From a checkpoint of a small autoregressive pixel model.
Model: 4.77M parameters, 16-pixel images, arch transformer_decoder, width 256, layers 6, norm rmsnorm, activation star_relu.
Training: soap at rate 0.0016, 13800 steps, batches of 128.
Rows from block 3 of a small autoregressive pixel model, named by matrix and row number. Rows with one number belong to one neuron. Each number is 500 + 25 x the weight over its row's rms, rounded and kept within 0 to 999. All counts start at 0. Numbers have three digits each. After the name is the row's rms in percent of the matrix's.
After each neuron's rows are labels from the 100 images, of 14976, where the neuron reaches its highest value: "responds to" is what is common among them. Only what is clearly more common there than usual is listed. The data: photos with spoken descriptions (Open Images, Localized Narratives).
# fc1: MLP up (model.blocks.3.mlp.fc1.weight, 1024x256), inputs 0-127
# fc2: MLP down (model.blocks.3.mlp.fc2.weight, 256x1024, transposed), outputs 0-127

fc1.586 115:499489528480488490545506477503513493474480448496518484523452481491489446460492483482500486523511494510499508562459487471527504542532521512501527484475483517514469519513525520510491470514480502498473468482534447496511471483484524472511510549451535480523516516447495519522484481526469478487508498488481464518542523503511477479471512518454522504488506508475541489504532541525500509538513
fc2.586 105:482484493493494531493569506547491518450514499506478506505527449483510517513474485487473515478484541505476513504512530509504506481475517477477503543526487494473518510477515515503483508502520462495501538435471483506461502515484501503508541528475503451461527437520475519521471513497498518503531509473472456471479492472453524512482509442492498504464483496485506453509491474515550471463486
responds to: text has "wearing"; text has "smiling"

fc1.663 099:509526530465497461519483522494507538526499550500466544526489461474471523531515456497493499482527509512440532462539493522501465479533505471463516462532518468490466450498448552467536496459506525457470490494489469518495496494469469511475494527508515504536514480508490490497508506460512510461503511428486508500448495479465484492509492512480477516505462481487483536501494500490473506495516
fc2.663 110:502491488499518514469492428504504514524469460491522463512530531476520493497482493471481494534507479545492518510478509487512483520502522517479512524517502467541499538472427480498515494504537512536511514483522478473550529470475488536510558475499518537520464512498488477538477503511519485469516497461483514457518481487520468508539473479477522482526515534444483461524481531489516488446495
responds to: text has "sky"; text has "trees"; text has "water"; text has "buildings"

fc1.678 098:511452534518509481466494518439485476530447527500464452477480499499440478452492480499455464487483481474504514515505487473508460503478484503480492489478487509522498524548555518454539509513528499472467484504476518497492473493531498509501505516471488520482501487494474468469490470500525497488524532467504533507473511518516533516507490485474494492521469524514500513474511477520461494561492
fc2.678 102:495528484471492507530483493484526520472499535542486519522483459530514504476494488474524529535493499508440482529471493496488492529520463517497496483515553491517484470519520532470492474501491542489503505513509461553502524526497529517477478457516467510482506503510509485489525461487513501553466508509480441451522476497480511542493523475485507536444534453507484491507497447450541507493553
responds to: text has "grass"

fc1.27 116:504549498478503502534523513530475476500518495473506492475552511480514551505472507525468501464514485492443533509507489483575489487516505508539536527509496504470497519488524469499515505495495501491499503499488543476500546490504549509500558487505518491497510541505456491495493480506483480492525493476467482473503539521515522495530476500525528484496478470492512539447498509494472480514483
fc2.27 112:494508520504507453494481505480489529522527489481485482503482502520513520526508489480478524490526464506525515463502506507490472486569518545437469450501502496514497446502467524503513483503521500478485537443520453460526493478526485529494500522502481543474454593441484484479531497477544508475474491487472477513488501474529493511566534524529522493472521504519488505507505508504521515527518
responds to: text has "people"; text has "trees"; text has "buildings"

fc1.539 105:529499488525532489468532493470545540454500470488490511518488468502490459448478524491549539472465507541496486476495526510496482479506461488487491474532499459484449484487481491517503530498489481499460507490537483482479461518498458509483482505523501517495486538489468472507493499478494498541472493436508532478533489510490495493492500460487473510509506487465514506523506527493523456533501
fc2.539 102:458493491539527531529478482515494531519456487477522543510476468488475547502510510497464493497489497471478540506521527536515530529489491486508485515506545537507500486468466450496531529506441426516526491475479488462526499498508466502494488490491481466523517485498490520509537533527490483515522494565487499515466508500514557508552496493476526510498508448504493491487509523511504517504515
responds to: text has "people"; text has "grass"

fc1.594 131:497489497512470515539511483513519513472493481471504468528481517517482433462510521473490494496495493548525522508493501458520541508535490511511542499479461527503496503513540494502470497546505500456501488494519470498524528455461506501496497515473510482526493532514484479493446500520500454472520494465487469495554520525475529488513519517469496520486527521484507475503480520510519505500511
fc2.594 128:525471518498477498500540500548513526478506550515500534510531472506506488480456482505463498535507518525472516481477519522521495490525496489478515552520472501484519530510515497519470490481511500486504494476493510505512481505467491513509505498465525506481551468513503534538461523484481519468523471460477433486523475476448498502500523479482479534493527476487498460477491461512552471452435
responds to: text has "wearing"; text has "smiling"; text has "woman"

fc1.138 105:490515477423550516488544502532540491507496510501497436468462475514546476510486503499479496496511507498490510481535509512533461501525526463472527511499510488435499466495473511488525474501531550478505500528509525493479481494487489503521515525515509482513492515474514478488516473507508521454509518520515458463512464533503493456551493489548536482506466500512531496477482498529493481524503
fc2.138 115:480503445500579501502519482526509438515514515491530499535471511529498496483516473540500478457488522523498497505495520484473497511490511490524481459533503494496526493476508550532518532483512478527493499476474521506532474483505480517532503493491494505511486524513528508559532533492510510537510465524556513509499451477471533541481492526478485491498518514506504548456518494491495484465495
responds to: text has "trees"; text has "sky"; text has "grass"; text has "plants"

fc1.602 100:492470517544451547520500493532505493527461503490484508474537506495517495475490525507542492527494481515513475513474486516505508487520457482482535494506554546509526506528509509456481488481504487538488492511455490506492517546507512542568506506523511492458485447513508490496507494509522498493478502465565597514489545502488554535520553492474475487480480479486490480476481474484485498432484
fc2.602 094:490486495500486509483483500524504508500513513456490519490517513525516530502550447529510530488477511479493461547482532460518533537526463490513467512479491514473509488452512551465485494516499507462500501482574516514489457496498533463560522459476513475488499497456485514507501506490486524520491530493520518469458494521500486424494480522522522486465523496518487528538498517455504528505505
responds to: text has "white"

fc1.306 140:486478560481469473498518492450526543491493509489492492537490507485525528498517496487519493528472516493492497488461502505451503533464488509488536480484500531487484551514539484496530457506477451523464509530461485516554511526504556497528511520500525517479513488503480544501558473516492505508517540513528487495490522505515522536504547506468497489478505488451498492544511532520469502481528
fc2.306 136:517513463519503548503528488477442517489501447539506501488567496534485474485510493486486552496501490504477504444499491508490481517489511515518514483510525527530498505521427485507538500486483504497521513545458467470498510491531484518501523456504494491448506483545550526502531447482501537491475470535509535501486513477509520487493483510518492468498524514516480467460491492529483499473504
responds to: text has "holding"; text has "man"; text has "wearing"

fc1.178 094:489552507496500562471499482505499488509534516503519515486527480479505497516478476469525467497531523507526488499509458570474514485498504479498494523495499503539518493562496487501495509519458479524507488500499525487488481544439511503473500517523514479482485506511516508492502452502503479480533543485481530454523530506497493498492531496472532524523522517511464478507477507489488480463512
fc2.178 080:499503503473510507492516511503479456483528503518435518452497513477483513475485496471485539489470436473504500481509502444498479531504527499505456519469494496505516494495458531527531497483499451525485504490542472508557470519514482504546502517462504496503524499509516465520486515514494484485445506529514515504511536493491521504530512487501476488456483511514521500518492480528469473502457
responds to: text has "white"

fc1.81 097:519532473478508518484517514482504506494477518507484491504481495541496461559523497476508501461452544504572518546518509455522516503482517487529518496544490514497546544456506467503467524511506497501491499478489489451501474492514499468493463450501521499489518417552425465513510492445493458502531475495489475516520506492567513505545471476503559506501485501509493466506512547477482487511502
fc2.81 069:476458439488498559491478502562499485498503496478505498504522514498470487517527529489498521472539481514472495487486481496517499498486547470446484540493521471505461500514468512526546527482517499517525478501530504487485499526493502479504494541456445476496493472494500508524481505536516519474485535468500501488500470541479480507496472464478533494500484474487544458540496515491475469500478
responds to: text has "grass"

fc1.438 105:551498507482497474545497483498484546492541483531461532493487449508507506507522492501518458468484541509493478490508472490493540517458481483481511478494520492503490498473496522494529483488533506546483507498506484486519458529502472499470515475500472528475501492506493446535497507534467452504522515503533560437535554523519462472485476512467466507530493522539518496552517514542485481474559
fc2.438 105:523484466507491512509472544500498488433502483491488492478495510497521492513496510506476446522483505515495502499528480503490521507548482560524487449507494468510519499496505526465484497521492519470509472484504500486485540450498533507501529544506506489492492562494509474500509509474507544494524489503495360494494508481492504482541486529480492514499486468499552508471494491484514496481502
responds to: text has "holding"

fc1.587 104:496492529522481494493509470529488501525515446478525476515518476503492548504471475445541519495488506495501473530513452513456459501508505491505507520528500525492524475495471499517496444554508516499477516548523469491501499491493517511494488474541478483501492487455484460543464473502483504477499494494502462492535513479463493544537498497468492525499495518506492527525480486539497519509535
fc2.587 115:482472449512574540495439510542505533534520520541507482482508536496488459496499470523441488559515507500513478542506504505517518538482517459498483515464469492526533517494507524482508527501521519486516490516483517522492525495531481528511505526508521495507525536506499535511505522484502502478473522539489561518514484568524465510509466492510471466518470525522535511482484506488505476553468
responds to: text has "holding"; text has "man"

fc1.105 101:495513496496496507507504475502507501490490456514488519516503502527481446479499540534528503517504525520477516498506499517459471511503505454525496508523552453524493476451491512487472462515477479496454467483522515434501513525496482454476482484516499458511554517493511510515452464471537522489517510468515474491485481521508463519572472470486488475497472466551487524507515540511472483558507
fc2.105 111:500498510531488551491448481486524505534466525506490515514481472437511477488514508492496501547542510498523502436499481495532539478528492467442544503479478540495524527542498548484536487542495469505500462505469476525496509513495477518484505506535513522526483432493458511546555534499482533518490532502472482542508506535496477490488493479511495506472462479496511493549459511465514536493501
responds to: text has "few"

fc1.23 098:510500531464512505491482508495514537480519494505492508479446505503477509534470469491489516496468494539499436530491470540486520502482481465497529484479490513515527539500459482445486513495475473501464516551494483469552517547479483504437517489527489509518479519504489450513500525503486540485507512507476509450493517533515515497494506535497527511483527493481562512512557514505475472459533
fc2.23 100:460550485512479518479465487501479479489501477449498511473500465525489465522550502481527515524523513483461529532484528514532507537532493532496476520492506508470515531497497481487475481512505502510504524480547491530454509510475535508522530523478493518496483584468522506504506538521506463472481514513493473504511453437526478534519504468490498457470505503514484463508506489512482487493519
responds to: text has "holding"

fc1.214 106:539496516503513485500468449527506518511468494506492494514480488477541514509489487525458519526494494453469475509488516487499520490530522497491547487544478493454528515535501470497505503509504484529490529518501501539496477506527460483479554536521466482506490476541520523478460507507486509470460496495526523527495516565492518543532508502516482499490497487483493542543516559492503574524506
fc2.214 112:506523499475531503525552554500522479505464509485483500485505526487502506467486498472533483472500485500453544518489524526523530492462515570505492490502536461565504520538519488507510513488503499492501504525479500488495461484455474504503485540500459440505473461544518534481509520477533496497428504550503520516506515504470487534479472468526472510453516495473509482539486502509499475494497
responds to: text has "white"

fc1.346 102:467497506510493509470531474464488467489513511506499482524527482509487525456480473470517529511505486557563475482489464509477531526485487496505499481501469492481524489481527498499496510522486549510503507513520515480515536530430522506543488476488460518505493523542527536505542493508518548507496486481471476465546531511502566484446500516515526534521517509522527486520491493453453494508508
fc2.346 108:556438491519450499507446489469491489536503518561530514508548464492477482522484517525453478502518460517493513446482476510472509516490503463528473448476463525467528491504505496517498515516468504521507479529492478506492508475491533516503458523504498493524512491500497504540462479527509486506482529535539519490541477478517493448506486474526464523531470529470499484510490521524491509456510
responds to: text has "wearing"

fc1.75 110:474509521504535502485507476488470480521531469525511472524465507500497474460513443523525529464482514538514506544483470488471507485552512496504506512438471496487513525516514501503521489543488511520509539464531493518503522479502459504535464482472478523474526496523520509521469463487507537513465514491480481465519511501482503474520510503472529517479490541519513490454483493526498516512493
fc2.75 113:508491461534504561496493523539511475523555498479504538518487532503516499515490535505528485537485488483523506483465506505479522491513478523480437528515486522531501532520515502476502489497507544457495499455477530582515525504496513549495516445409522483495519493533485485483481504470450503491516492485469488518503479496477515510480490501509490510533527505530497495524481476493514533515467
responds to: text has "wearing"

fc1.304 094:552484545486488488509481552536478514520477485504510467482500478517466532483479501511502486532487514514472481525494435474493516472484487488489490455498557520453464529519484551477500472549499524521481501480523493505517525465535544545510498479546516521493492503486470508487516473513477491473508467484495543544501474491496538501488481522487495507519476484505502503498479504486536531495494
fc2.304 096:486489504505535485465512528445502493462479539555487479495514515526538499549533515501509503499502504490480501491482481467479480501510433483485508526535534504461504505542508502457491486511538504466478506514510512530452482501468485480472460494531500476438489482515480540567504502489539520557463458515548488471484500488503509471452498462495510485488453504502516514523468517522520454514516
responds to: text has "grass"

fc1.335 101:490501528534492486501482526502492451464468502536496453500483474524519507487505524509513496534498454508515506445469492500496537512443509511480508469477516513483522506526519477534500472479505485525493495537509484534491557500523516520504482465503489503466500472497473535503562517486492513518479521503542470495508534497509492570492480507515474529490527507495501500508523491491500477472517
fc2.335 110:451488514517513513499485465473524478512547534548529534546501511481528507465507505535503487519537535459459492490532466535499462510535516488501580496513507528514512514547448516472460531520534490493518460514512473520520499507464483498468510524463476478522493451479519511516499509460491530476526521510485489497505520503509462509539501518530541451500469477474519474499534487486514476521469
responds to: text has "holding"; text has "man"

fc1.154 099:531485494462493459513523545494562517516507505514477503526472501533501513511509493504495484510459457467450505472482516502477498449467507493479535531517498502485492504506501481499521498480515514516464483561512521508515480438535453480519446477518480528498530467517483484470533507533494468488525491525559483524485442486496559515495509522507485529494505476495525495487501502472459472525535
fc2.154 097:502526520506521490475471509460544522459503488492514487511536474556487500485489502510497525499450508523492476460492559443492477524503527522454497531490501545483478467549547531478520483521475513470448485498498496500484520494488477473496508490478488498484524495484483547484529494518529475509482484461510508502523515508543528499472518482495534501493488498480512480475494504467507463508501
responds to: text has "grass"

fc1.294 111:485515517514510526471524467458516472479540540489530482499528464530502485477487483499502522535515520519506524503536503507532467525519539491516483474486497498521521446497453524500494492520459520495481504476484510491489514480486483506494557520533509502514505513485511496472516469483480510507504508522482548479474498502462444463507491530480532473498471468515493556466490477506488479541491
fc2.294 113:471514475485496466531501445528575502533459480462475481521490467479504465456474527458496537521540529484519524492483483509468502512490469453478531480470521498492524431491466502544493488539500529487492509513499466503523465508496504534519548527476543496515483527570522523496540541495528478477559437498500501483511496501449496514478460518513527534469510484506486516504467495528475509486477
responds to: text has "sky"; text has "trees"; text has "clouds"; text has "bottom"

fc1.554 121:539509577502502476471534483521460490487521457491537469448497528531529506467453485480481533479522503527517504485454472497490500511465472466473493484528500516546538486507540502466511498531482522486497513512483518515474467476462531519476530504531507475504467468462459508514502463520504471482566543464479515463480511493484488489503518477486539522521495527497526491489486515480484500465513
fc2.554 068:503474492475477439464527535512462472513467522514494495462509502532476481488485508535495492522517464463482527478495473510522497528472518523481469509461522484513536495492517541530524502538490480497532529519468499471519439534524517515486487493515471527507508478491447500489499467498513502496467555493503506507520498506510513481482507477453477489492478545516554471562474487498497517527496
responds to: text has "black"; text has "white"

fc1.750 104:497533483472500522463477513479483490512510494465500451524485506482505511470482529466508481504502507505511497518510503503489515503473495518505505518467489534460512442494489487515545467492471502467487500526495544512472467530513492534505512520529503529523473497475502508478529519516479479475471499501411465509503495530520520459472470528460489487500488518477464478509453514489508486468494
fc2.750 113:541454486478446498452491458495460497519511509516493557525518521505483457508483496517521464467522537468488476472506473556503483529495538476480519489468531467498520489513527453492470488494474477465467520512468490500489502527520539505500488470501512468517478500482451524489509497458508509477513519517527507493489520479491533525495525502533479537442491502491492512495509509465517504518533
responds to: text has "food"

fc1.19 108:548529499521479495513521498515515525504497490500515510537466463509500530512490465524491488519514503529540484513525527498506481503438488493467500473500474499497494527502522495514514493503486485521470560508514497512528490492535538536499485483488459513528497513497522497510501513541465550499519462503458487476506524520485535493533483529562467544525477463496479508485515525495488506468557
fc2.19 102:464495473529506492460452515525497489523537492465496493477491495528473483495518536489517502487486460514497491475527538497496474561433486508508508488466514479490520482470498491514438508522480514477509475528518510476486487526531488507469516528491510501479478459472487512526488556511526503484510511503486494492535486483450555477501523486482506518528462500478519490538506491502490505509502
responds to: text has "holding"; text has "wearing"; text has "man"

fc1.724 113:487481485495476486492511477554516514513510491520504510481528476508543505477466501501539485476485483528511472490474512454443480490523459483459482504458485488508439496521529484492548544504547464492479482486525517481482527502527491441467482467509500484499552523491473513508507516463493542502527515499503515486506491526494489436529480497478494477499477481495552510511533501512496449513471
fc2.724 121:488511533514548542494494423539528535519478472456497492478547492559456531472510503508460520514457503470498505452515517477502485516522512447508492539503445483493488488500507539524539526490499501471500534482486521510447480511500460474522443484524504491463517495494462494564527510487520523488492474488486496501477503475525449490535523486464514500482499502490478485491542511458463461521483
responds to: text has "grass"

fc1.387 103:506485505545531538531495523543526514516507436457508512510533507514497504470513494498533465502492462507502523540476481494478546489480458455505526482468516515520442457485547498509461491466494486473501554483545499498525494541496481505475511515466548507482504498517508470467464531494500497466457546500455489496524463492500486455478495496473533473545513479511470520483477516512491508511470
fc2.387 101:503469535505506469534491475501501558455519525516532516521519487480516483481522526462500531492484518515551487479528472478502495563504507513475525549492496541561491499479497488502500484504523498487487529488533474522501492496520497485500505519496519483519508484494563522514491471501457451496482474432496513499515528475496474487492451483473472464540522497519477467522542527457481467545465
responds to: text has "food"

fc1.220 100:502507492450553500477513549545493486529496495507508502470473481509510473519487508538488480520466498471466465488488470515528541530436516472469501512493499456499517507465484503486514439513502480489483505473491490520522517514510502492508503502517514473470529496495498556522518503496499518524502484488501496510476522492497514488538511514490532469529478500535518528541545528528481494473522
fc2.220 109:470465479535492532512515473464511483510532539481485484503496479526484498498523533479487502492485474514509519554473501478514528454538495490548528480536490494498505540525518492480471474483494502530522485491488522480524516464490495495470508528494491533490523516465489461523526508473487479482533524500522535464491482506537497498476487507462507490503497486472499508505481497473564490528511
responds to: text has "man"

fc1.544 100:533520491500465486518478506527487476516487489512503461533557492509460531454547481508481481536491490518507477520503505505469466527529500443514504505455499459522442538528480480462503500525490505481496507483517514519457511490495495529527508488481480497491510528501511499505495478489501493482484546504527513514486460498505522448495463486504513499502457489511473513504481467500496515488482
fc2.544 089:510480521463494473472507515491534466457512469481519473486538509506504503510474540522487463527441537520480476506436493520480514511504494491537450454519498520499476493520514497454480523456485457498489516519537499511470507534486464530490518505541522492522490490516515478511485528499521477453506494511509513518508541452489464478487524524486546482523472459528522540565515487512541484479471
responds to: text has "grass"; text has "plants"

fc1.129 108:482511502494454520539509571488499455487512487453476515483491505508503519525509518503491495490515458505492522513501488468489518539492530511511517458476503505475473508459458518459504482554522514511460523453532493470478535479499497476539477472516445473536494507443511484507492490522514489503547537492505512495510507450500504513573510469528509502466522478478494512481529531489493504491511
fc2.129 105:489483480489476518512524489516465518531515502490491524512519552529495504456516519517474497473556491548492538473486509521500492554529522547498510488516540522476498513505512509456509469539495475533523493498475498481515495504535476543517458446471524473506498427484519462528508504492519524523487512506496476506484500481553520503559483490515466484459486489495533508529501520566499512487496
responds to: text has "wall"; text has "holding"; text has "two"

fc1.534 121:464518502496490464464532497506455462496535483536530521448467481516489505505517508493501477505546493514503465495476470479456532469493535517465480507508553494505508501499472540448509487485491481487481516503459492482460468500496517485465514467484499508456502422531472490515521521468521495522499570489482528530487518501473509461487525468463533517528512507512519491537500503478506497521490
fc2.534 110:505471437456474497505494528523497538478466530492482507506494479522476511480482506558524497500485471468488500514510527515575474544480499526526505511474519489529498516466494505573500523521525503521493531506516476486541495518568519495534476505490500516531517486512548490471482522508497519506455457469511465538517490492510494497485487520527486484455469506501525479534462488548477474534469
responds to: text has "white"; text has "black"

fc1.303 100:526506518532502500490512475521467506529484556535520529526519506521540536476510500497534515527519467489496512449495514448479452520527514516486447484448491515473478460487493476526516437510533550483488486495489518527487491526488517512480470494509476512502482515500521526475467494476525542506501515500510482486526483514464503528461512495511519471523508490457479524487489529538492478481447
fc2.303 091:467515507520507482505462489493485489509538539484492480486522495494473491541493502499474483482514534487503520507495489523525517487482495545515513525546503499516555536446521468512533555506496510491515517470518475477540479495476502504510508485461540461526482600503517503522514534501522528512471546520474501489493527476522486473511509490527505530534491535535519501499547462526545505479488
responds to: text has "standing"

fc1.101 102:490511458486485517477520487509501514524529560503478508511506480501519510457454475487551511530519491456512504488522495499491496464527509534505509475512528494519480519498509465484465522509465505458459492518536509483482470565515476485488497480505494490497533477512485482459487500515503457488486506526471473512498503505486511501478487512475493538496421497475447444551476503492475501467469
fc2.101 110:516501502529477521470454486467487487483435472476511508511508509483502510479527439550516480518485479514478474473527509510460475549507509475500511452513547556484481529528490456464535521481464532480475506477514494497495469522508498534476507491525448540492476498488484518538495469486509513559506512519499523470512545474539504493520529487498487517510531477499540523466532503504520568500531
responds to: text has "food"

fc1.268 096:460509482526455531493524496557500514491489526525523507513509493509507468489556510507481477506490479511510470502486488496527547478515508486470534513498480557523492530455524480492471491516547486449494527538502494506519509479500466509450459520500479516498497516477498474467460504502505480471515492500492487455533483500475521474513495481451526487520547482534494472492470492489492492507561
fc2.268 095:480495520515451480526485485509561543505497578507482487504516515483506534513495502492488542523480490486482477496467492466531524554509505570487519490488508494501521490467512487487475499463556474536515473486476479515540455505465502505517520518442530531488512476459518474540483520527490533504523514500455506485493522494517481521464480465523480514500495522507491481488517525522512521514479
responds to: text has "man"; text has "wearing"; text has "smiling"

fc1.96 092:498491517539519423499500492516507471480479465486552514466523521528529514487525515487485524497492497515525521507490489507474500476491522467497463517513492508531483494520485509492481506522477510469496508499479502501509474475481505500493502477518508484496460373487484482483509519520534508501522569491499478455504549471494469479495501500459507530520501482512489494495531478484524531463552
fc2.96 071:469530526500498463492511561482477481521499517489473475472513468493486511530473505530513504505550482475499493483449489504558494483509467549556503491447492518540522496508514474496506507482524530478483491488496487436524477468509486495495489484504506483505532452536457503501509481543508491462472461472526482557492456483487516507484517521509456496463497513475498503555495498504480500505490
responds to: text has "black"; text has "white"

fc1.706 095:512475492471471573485487494489562473500529482469515486535498507518504501489491544501519520482456519531498484498478533508503506515483500475485497463510538460500445523496495509499477513505504549475492512498511489534496496451464516495499543538535502485568474492474480530486494518507512483511526558517503510415510450500525509496478474535522524424492507532508480496437485521450496485482475
fc2.706 095:486527480485521522495514514506508493523480547516512494446492534494509497500516512499467515525477494458527511462471522534482492525511529541526503495503485495532483471490486515481503526481467499483512552492501450475540511479499546493461477491460512531472494500515483505497493478513500517522480483464527504537543515481479508544459542476430483509478497519512461491529485517514538486520445
responds to: text has "trees"; text has "plants"

fc1.550 119:494479497484525539531468460502474490474510508453500495480495504513513471474524478473472505462529495537500502477517451461533550487487491519474487507477510504517497494516542498492427522517443481486501528533486464485506531491530546469509449521456469468511513518526520527482478527497479497517532531530496448479523520507501493517496481511494499479545518523483545510539466474472494504460487
fc2.550 131:478521493548488508486462492502517500483531549524521498521495504483504496468517502523544484546524470533502493456489501528524491555498479529483513506528496528530505487528528511529488520474535492447523441519444478524508502475488490478481539495454481530533509513455519550516512482489482500458496515485526467490561521503501477506566477503537488493483508471514479492521499475470499527539503
responds to: text has "standing"; text has "man"; text has "woman"

fc1.723 106:478488555523509496506466482512490530465520504536501474538512493494493506462479501490468523504464505531520468474454483476506526522484481510498523504469518505547490460473494455488503531517510500494470492550457499496510484569507540490513483506535521503474492510519481509501501493499481497489518505505497484474532592486564477523542522481529515514531530498515503472540507526530480499495486
fc2.723 109:531498495511508515502489507504512492549536519513538501478556517501491495503519502516499576465520528507457539455530472495506503550476503517466532464514484488518518513494465476521484488504501509503534521507487496507527502495509477517491476499466484474510507483512511528474528493512485479487515504493506487516490519464461531485543496476518515481476522494508540480512440462493538519454500
responds to: text has "wall"; text has "holding"; text has "woman"; text has "wearing"

fc1.668 110:503489501483528488502512475525535539455505503490522457514509497480523482483528489506501555517475530490487464485480544502566510502506518507457525494540505534509518518505525474499522453534558516530476483496505518496496506498501509553507427475477508488569510454536518499511500530516539487506451536524534548518520525554467477504482506525509501492501517529534510518521490524489487474488523
fc2.668 095:524521501552508525493496521529512501508474562517494497480472497499501500512491476490499530478519502504546497493515526516529471503528514523485439539510518496525511491532486495510491481470491503504516520530482453487494489500531489480484471481500499480468518564544456522532519501520496478497502495519480523494483487543484522490492483505478487491515494526504479489504525529515525514497499
responds to: text has "man"; text has "wearing"

fc1.337 100:497525481504468512493515473494494470454528490473526483500464517472485576508476491508513481514513469502484516470497520513577540478457524487504487511496536502483496491508496484551490503499493540496510475534501517512506469470525467523490460530494488511522542515519505498489514500499439475544490521510479508497464512525493503488520513465511515433513458462498513508522544507480491522457479
fc2.337 100:455516511544487503514483509559518521532514461499517538526475499489486486491559490521479508496521514516506484479476509497529534512496500535534466498503532512535503499511451536499539546491514474500494486445511546487505485461549494486508511483502503543499487532511512529533513504456520506502519538539503423479504492537467435467546462490499535485485538532475505527526545489498499528534499
responds to: text has "standing"; text has "holding"

fc1.684 100:482490556480510486497490510498487491508491537467478508517567508502451464514470520512502473475465488538542498495483465511495504495497501498472470473475524459517489494536475454465477535502466508524492462513483454533499512522478483519510490489546454465469493482451511508515465519520487520499489519478471507530524499530487518477501492488515499505493488489478498469513475511495486478479474
fc2.684 110:533495529476465523493526506485500476523489479481540502511535474483516490521526476545541520492498508515464467459506499467523529487496499513525511499496516544501492511499502516527491472451468446516523496516510503494481449497530496551487501458506513537510484522530534498504521526477483479542480484521547530509513493484521498521483468464491561496482477464499466491496481505479474516487509
responds to: text has "black"

fc1.588 090:492505510510520540478476519492488491462469497512503459476464495548509519537505517454490467504538456511488531505522481526524469515496518481450505501510510477464508444495544442513549503526482500504459500571538457489495490462476523522475500525500489501512472464539507474515475502509532526481478514547501525497527458545514456510498526514519484484534474486493478507528474469535459536495508
fc2.588 106:526472507503494481501500516496509487505494456481544519502496555498528510486491510494485511453492495483497476466502481442429514505513506488533505517534481526476499529482524550490456506531529464520548459463484512516490489491497528484498497507492500508495521511518481528535499486529479502473545525511529477451520494468475509492506515538483505504485526511479511479495455506505504515474500
responds to: text has "grass"

fc1.584 095:499535510514492522491532476480473516476529487507521465472516471485507523527489493488510518498509487523538475476479445516478503490453501482535476487489518510521496485496492493532506498529506497544528456494466524483450471505460516526529517493533488469527462492492505474504535456475523480513555545456462472486493514500494494496503511495477497538521527549497521491491491521518530505460466
fc2.584 074:504477509473486458464511496503467446529480480520455506459506508493508488469483498488474511488497486467496489490519471472487493564530524504492474507469487485499532484492502536532551506540524468488536523489514469517537431490524485496502492486474495519521508502499443488495523488495486459474452537502528516519520518479517524458490510479498478486507492570497514458552461491505455472503498
responds to: text has "white"; text has "black"

fc1.283 095:485514492489494467494551497507502494508492479518525508493525541530502510490492461499476479526503511494512500520488452542524518494544517497494469530484525504490522439511482486533495503479557469515486481547493506526527518549529521512527465514471518501478483462523500485482486475522492534495501527509508508499550499501541529506459515486517516524492501537475518499499493511493505512464449
fc2.283 103:492505513537509519515430535475509504488522541484494494528453481524534509471521534502521527492529500553502472482506508502494475520512558508492554469500510515496473531502534488454536510503483450461514492480530537498466518460463534507469494515503484541506526548463505500516514506511500558480501490508503510528446500490500503528557531491502523486420474515530499498531489455491461553500508
responds to: text has "man"

fc1.433 103:488493511485558481500498457505491489545524527534519488507478511517515466505502486503483502477496552505491470544517446473509459540511518506479487513531494506544508533467510485491453503536543502494469475524507462556506510532491516492522518492437537532524489482458510491449478470552519551496454529493487512513490480465518507512492516493496507529537489533602504489484542499506504505485484
fc2.433 103:472458484517497501519526472450499486481511490492473535532499511502492497490514500497467459517484509510516514520492499532495485490483470478511542486480498468471515521520509481463484532508510477484563466482515587473492521494476499495501530491535504529480500540494452542530492466482528467525494498503469490523494488510519497498507503483451493489520522492506487526470505524531520474530545
responds to: text has "black"

fc1.141 099:462514453481512475523524507493497483512508497458503463545494514495531533498498509485485514546520471530497501529500461492510528563483457495494475504500474513509484501484461454478504520532466475521461474482482517536482484510497511464542537479540520443507478500490508512489531534474496512511498547502483465514487495525510533485490553505457521521465490503532540499517497506531503492492467
fc2.141 090:545469562550499506514456465496534530460505475548487519473499497483491516487513479507510497474452499490478477476480482470501505440538574479498521483522482472504513501519531502527519512492480486493520513495523471457482515467547487491517513549450511504501509562488494526512499494508499436486475508489505527527495500513500521483498479466506481527537499514464446484475514493500473473493512
responds to: text has "black"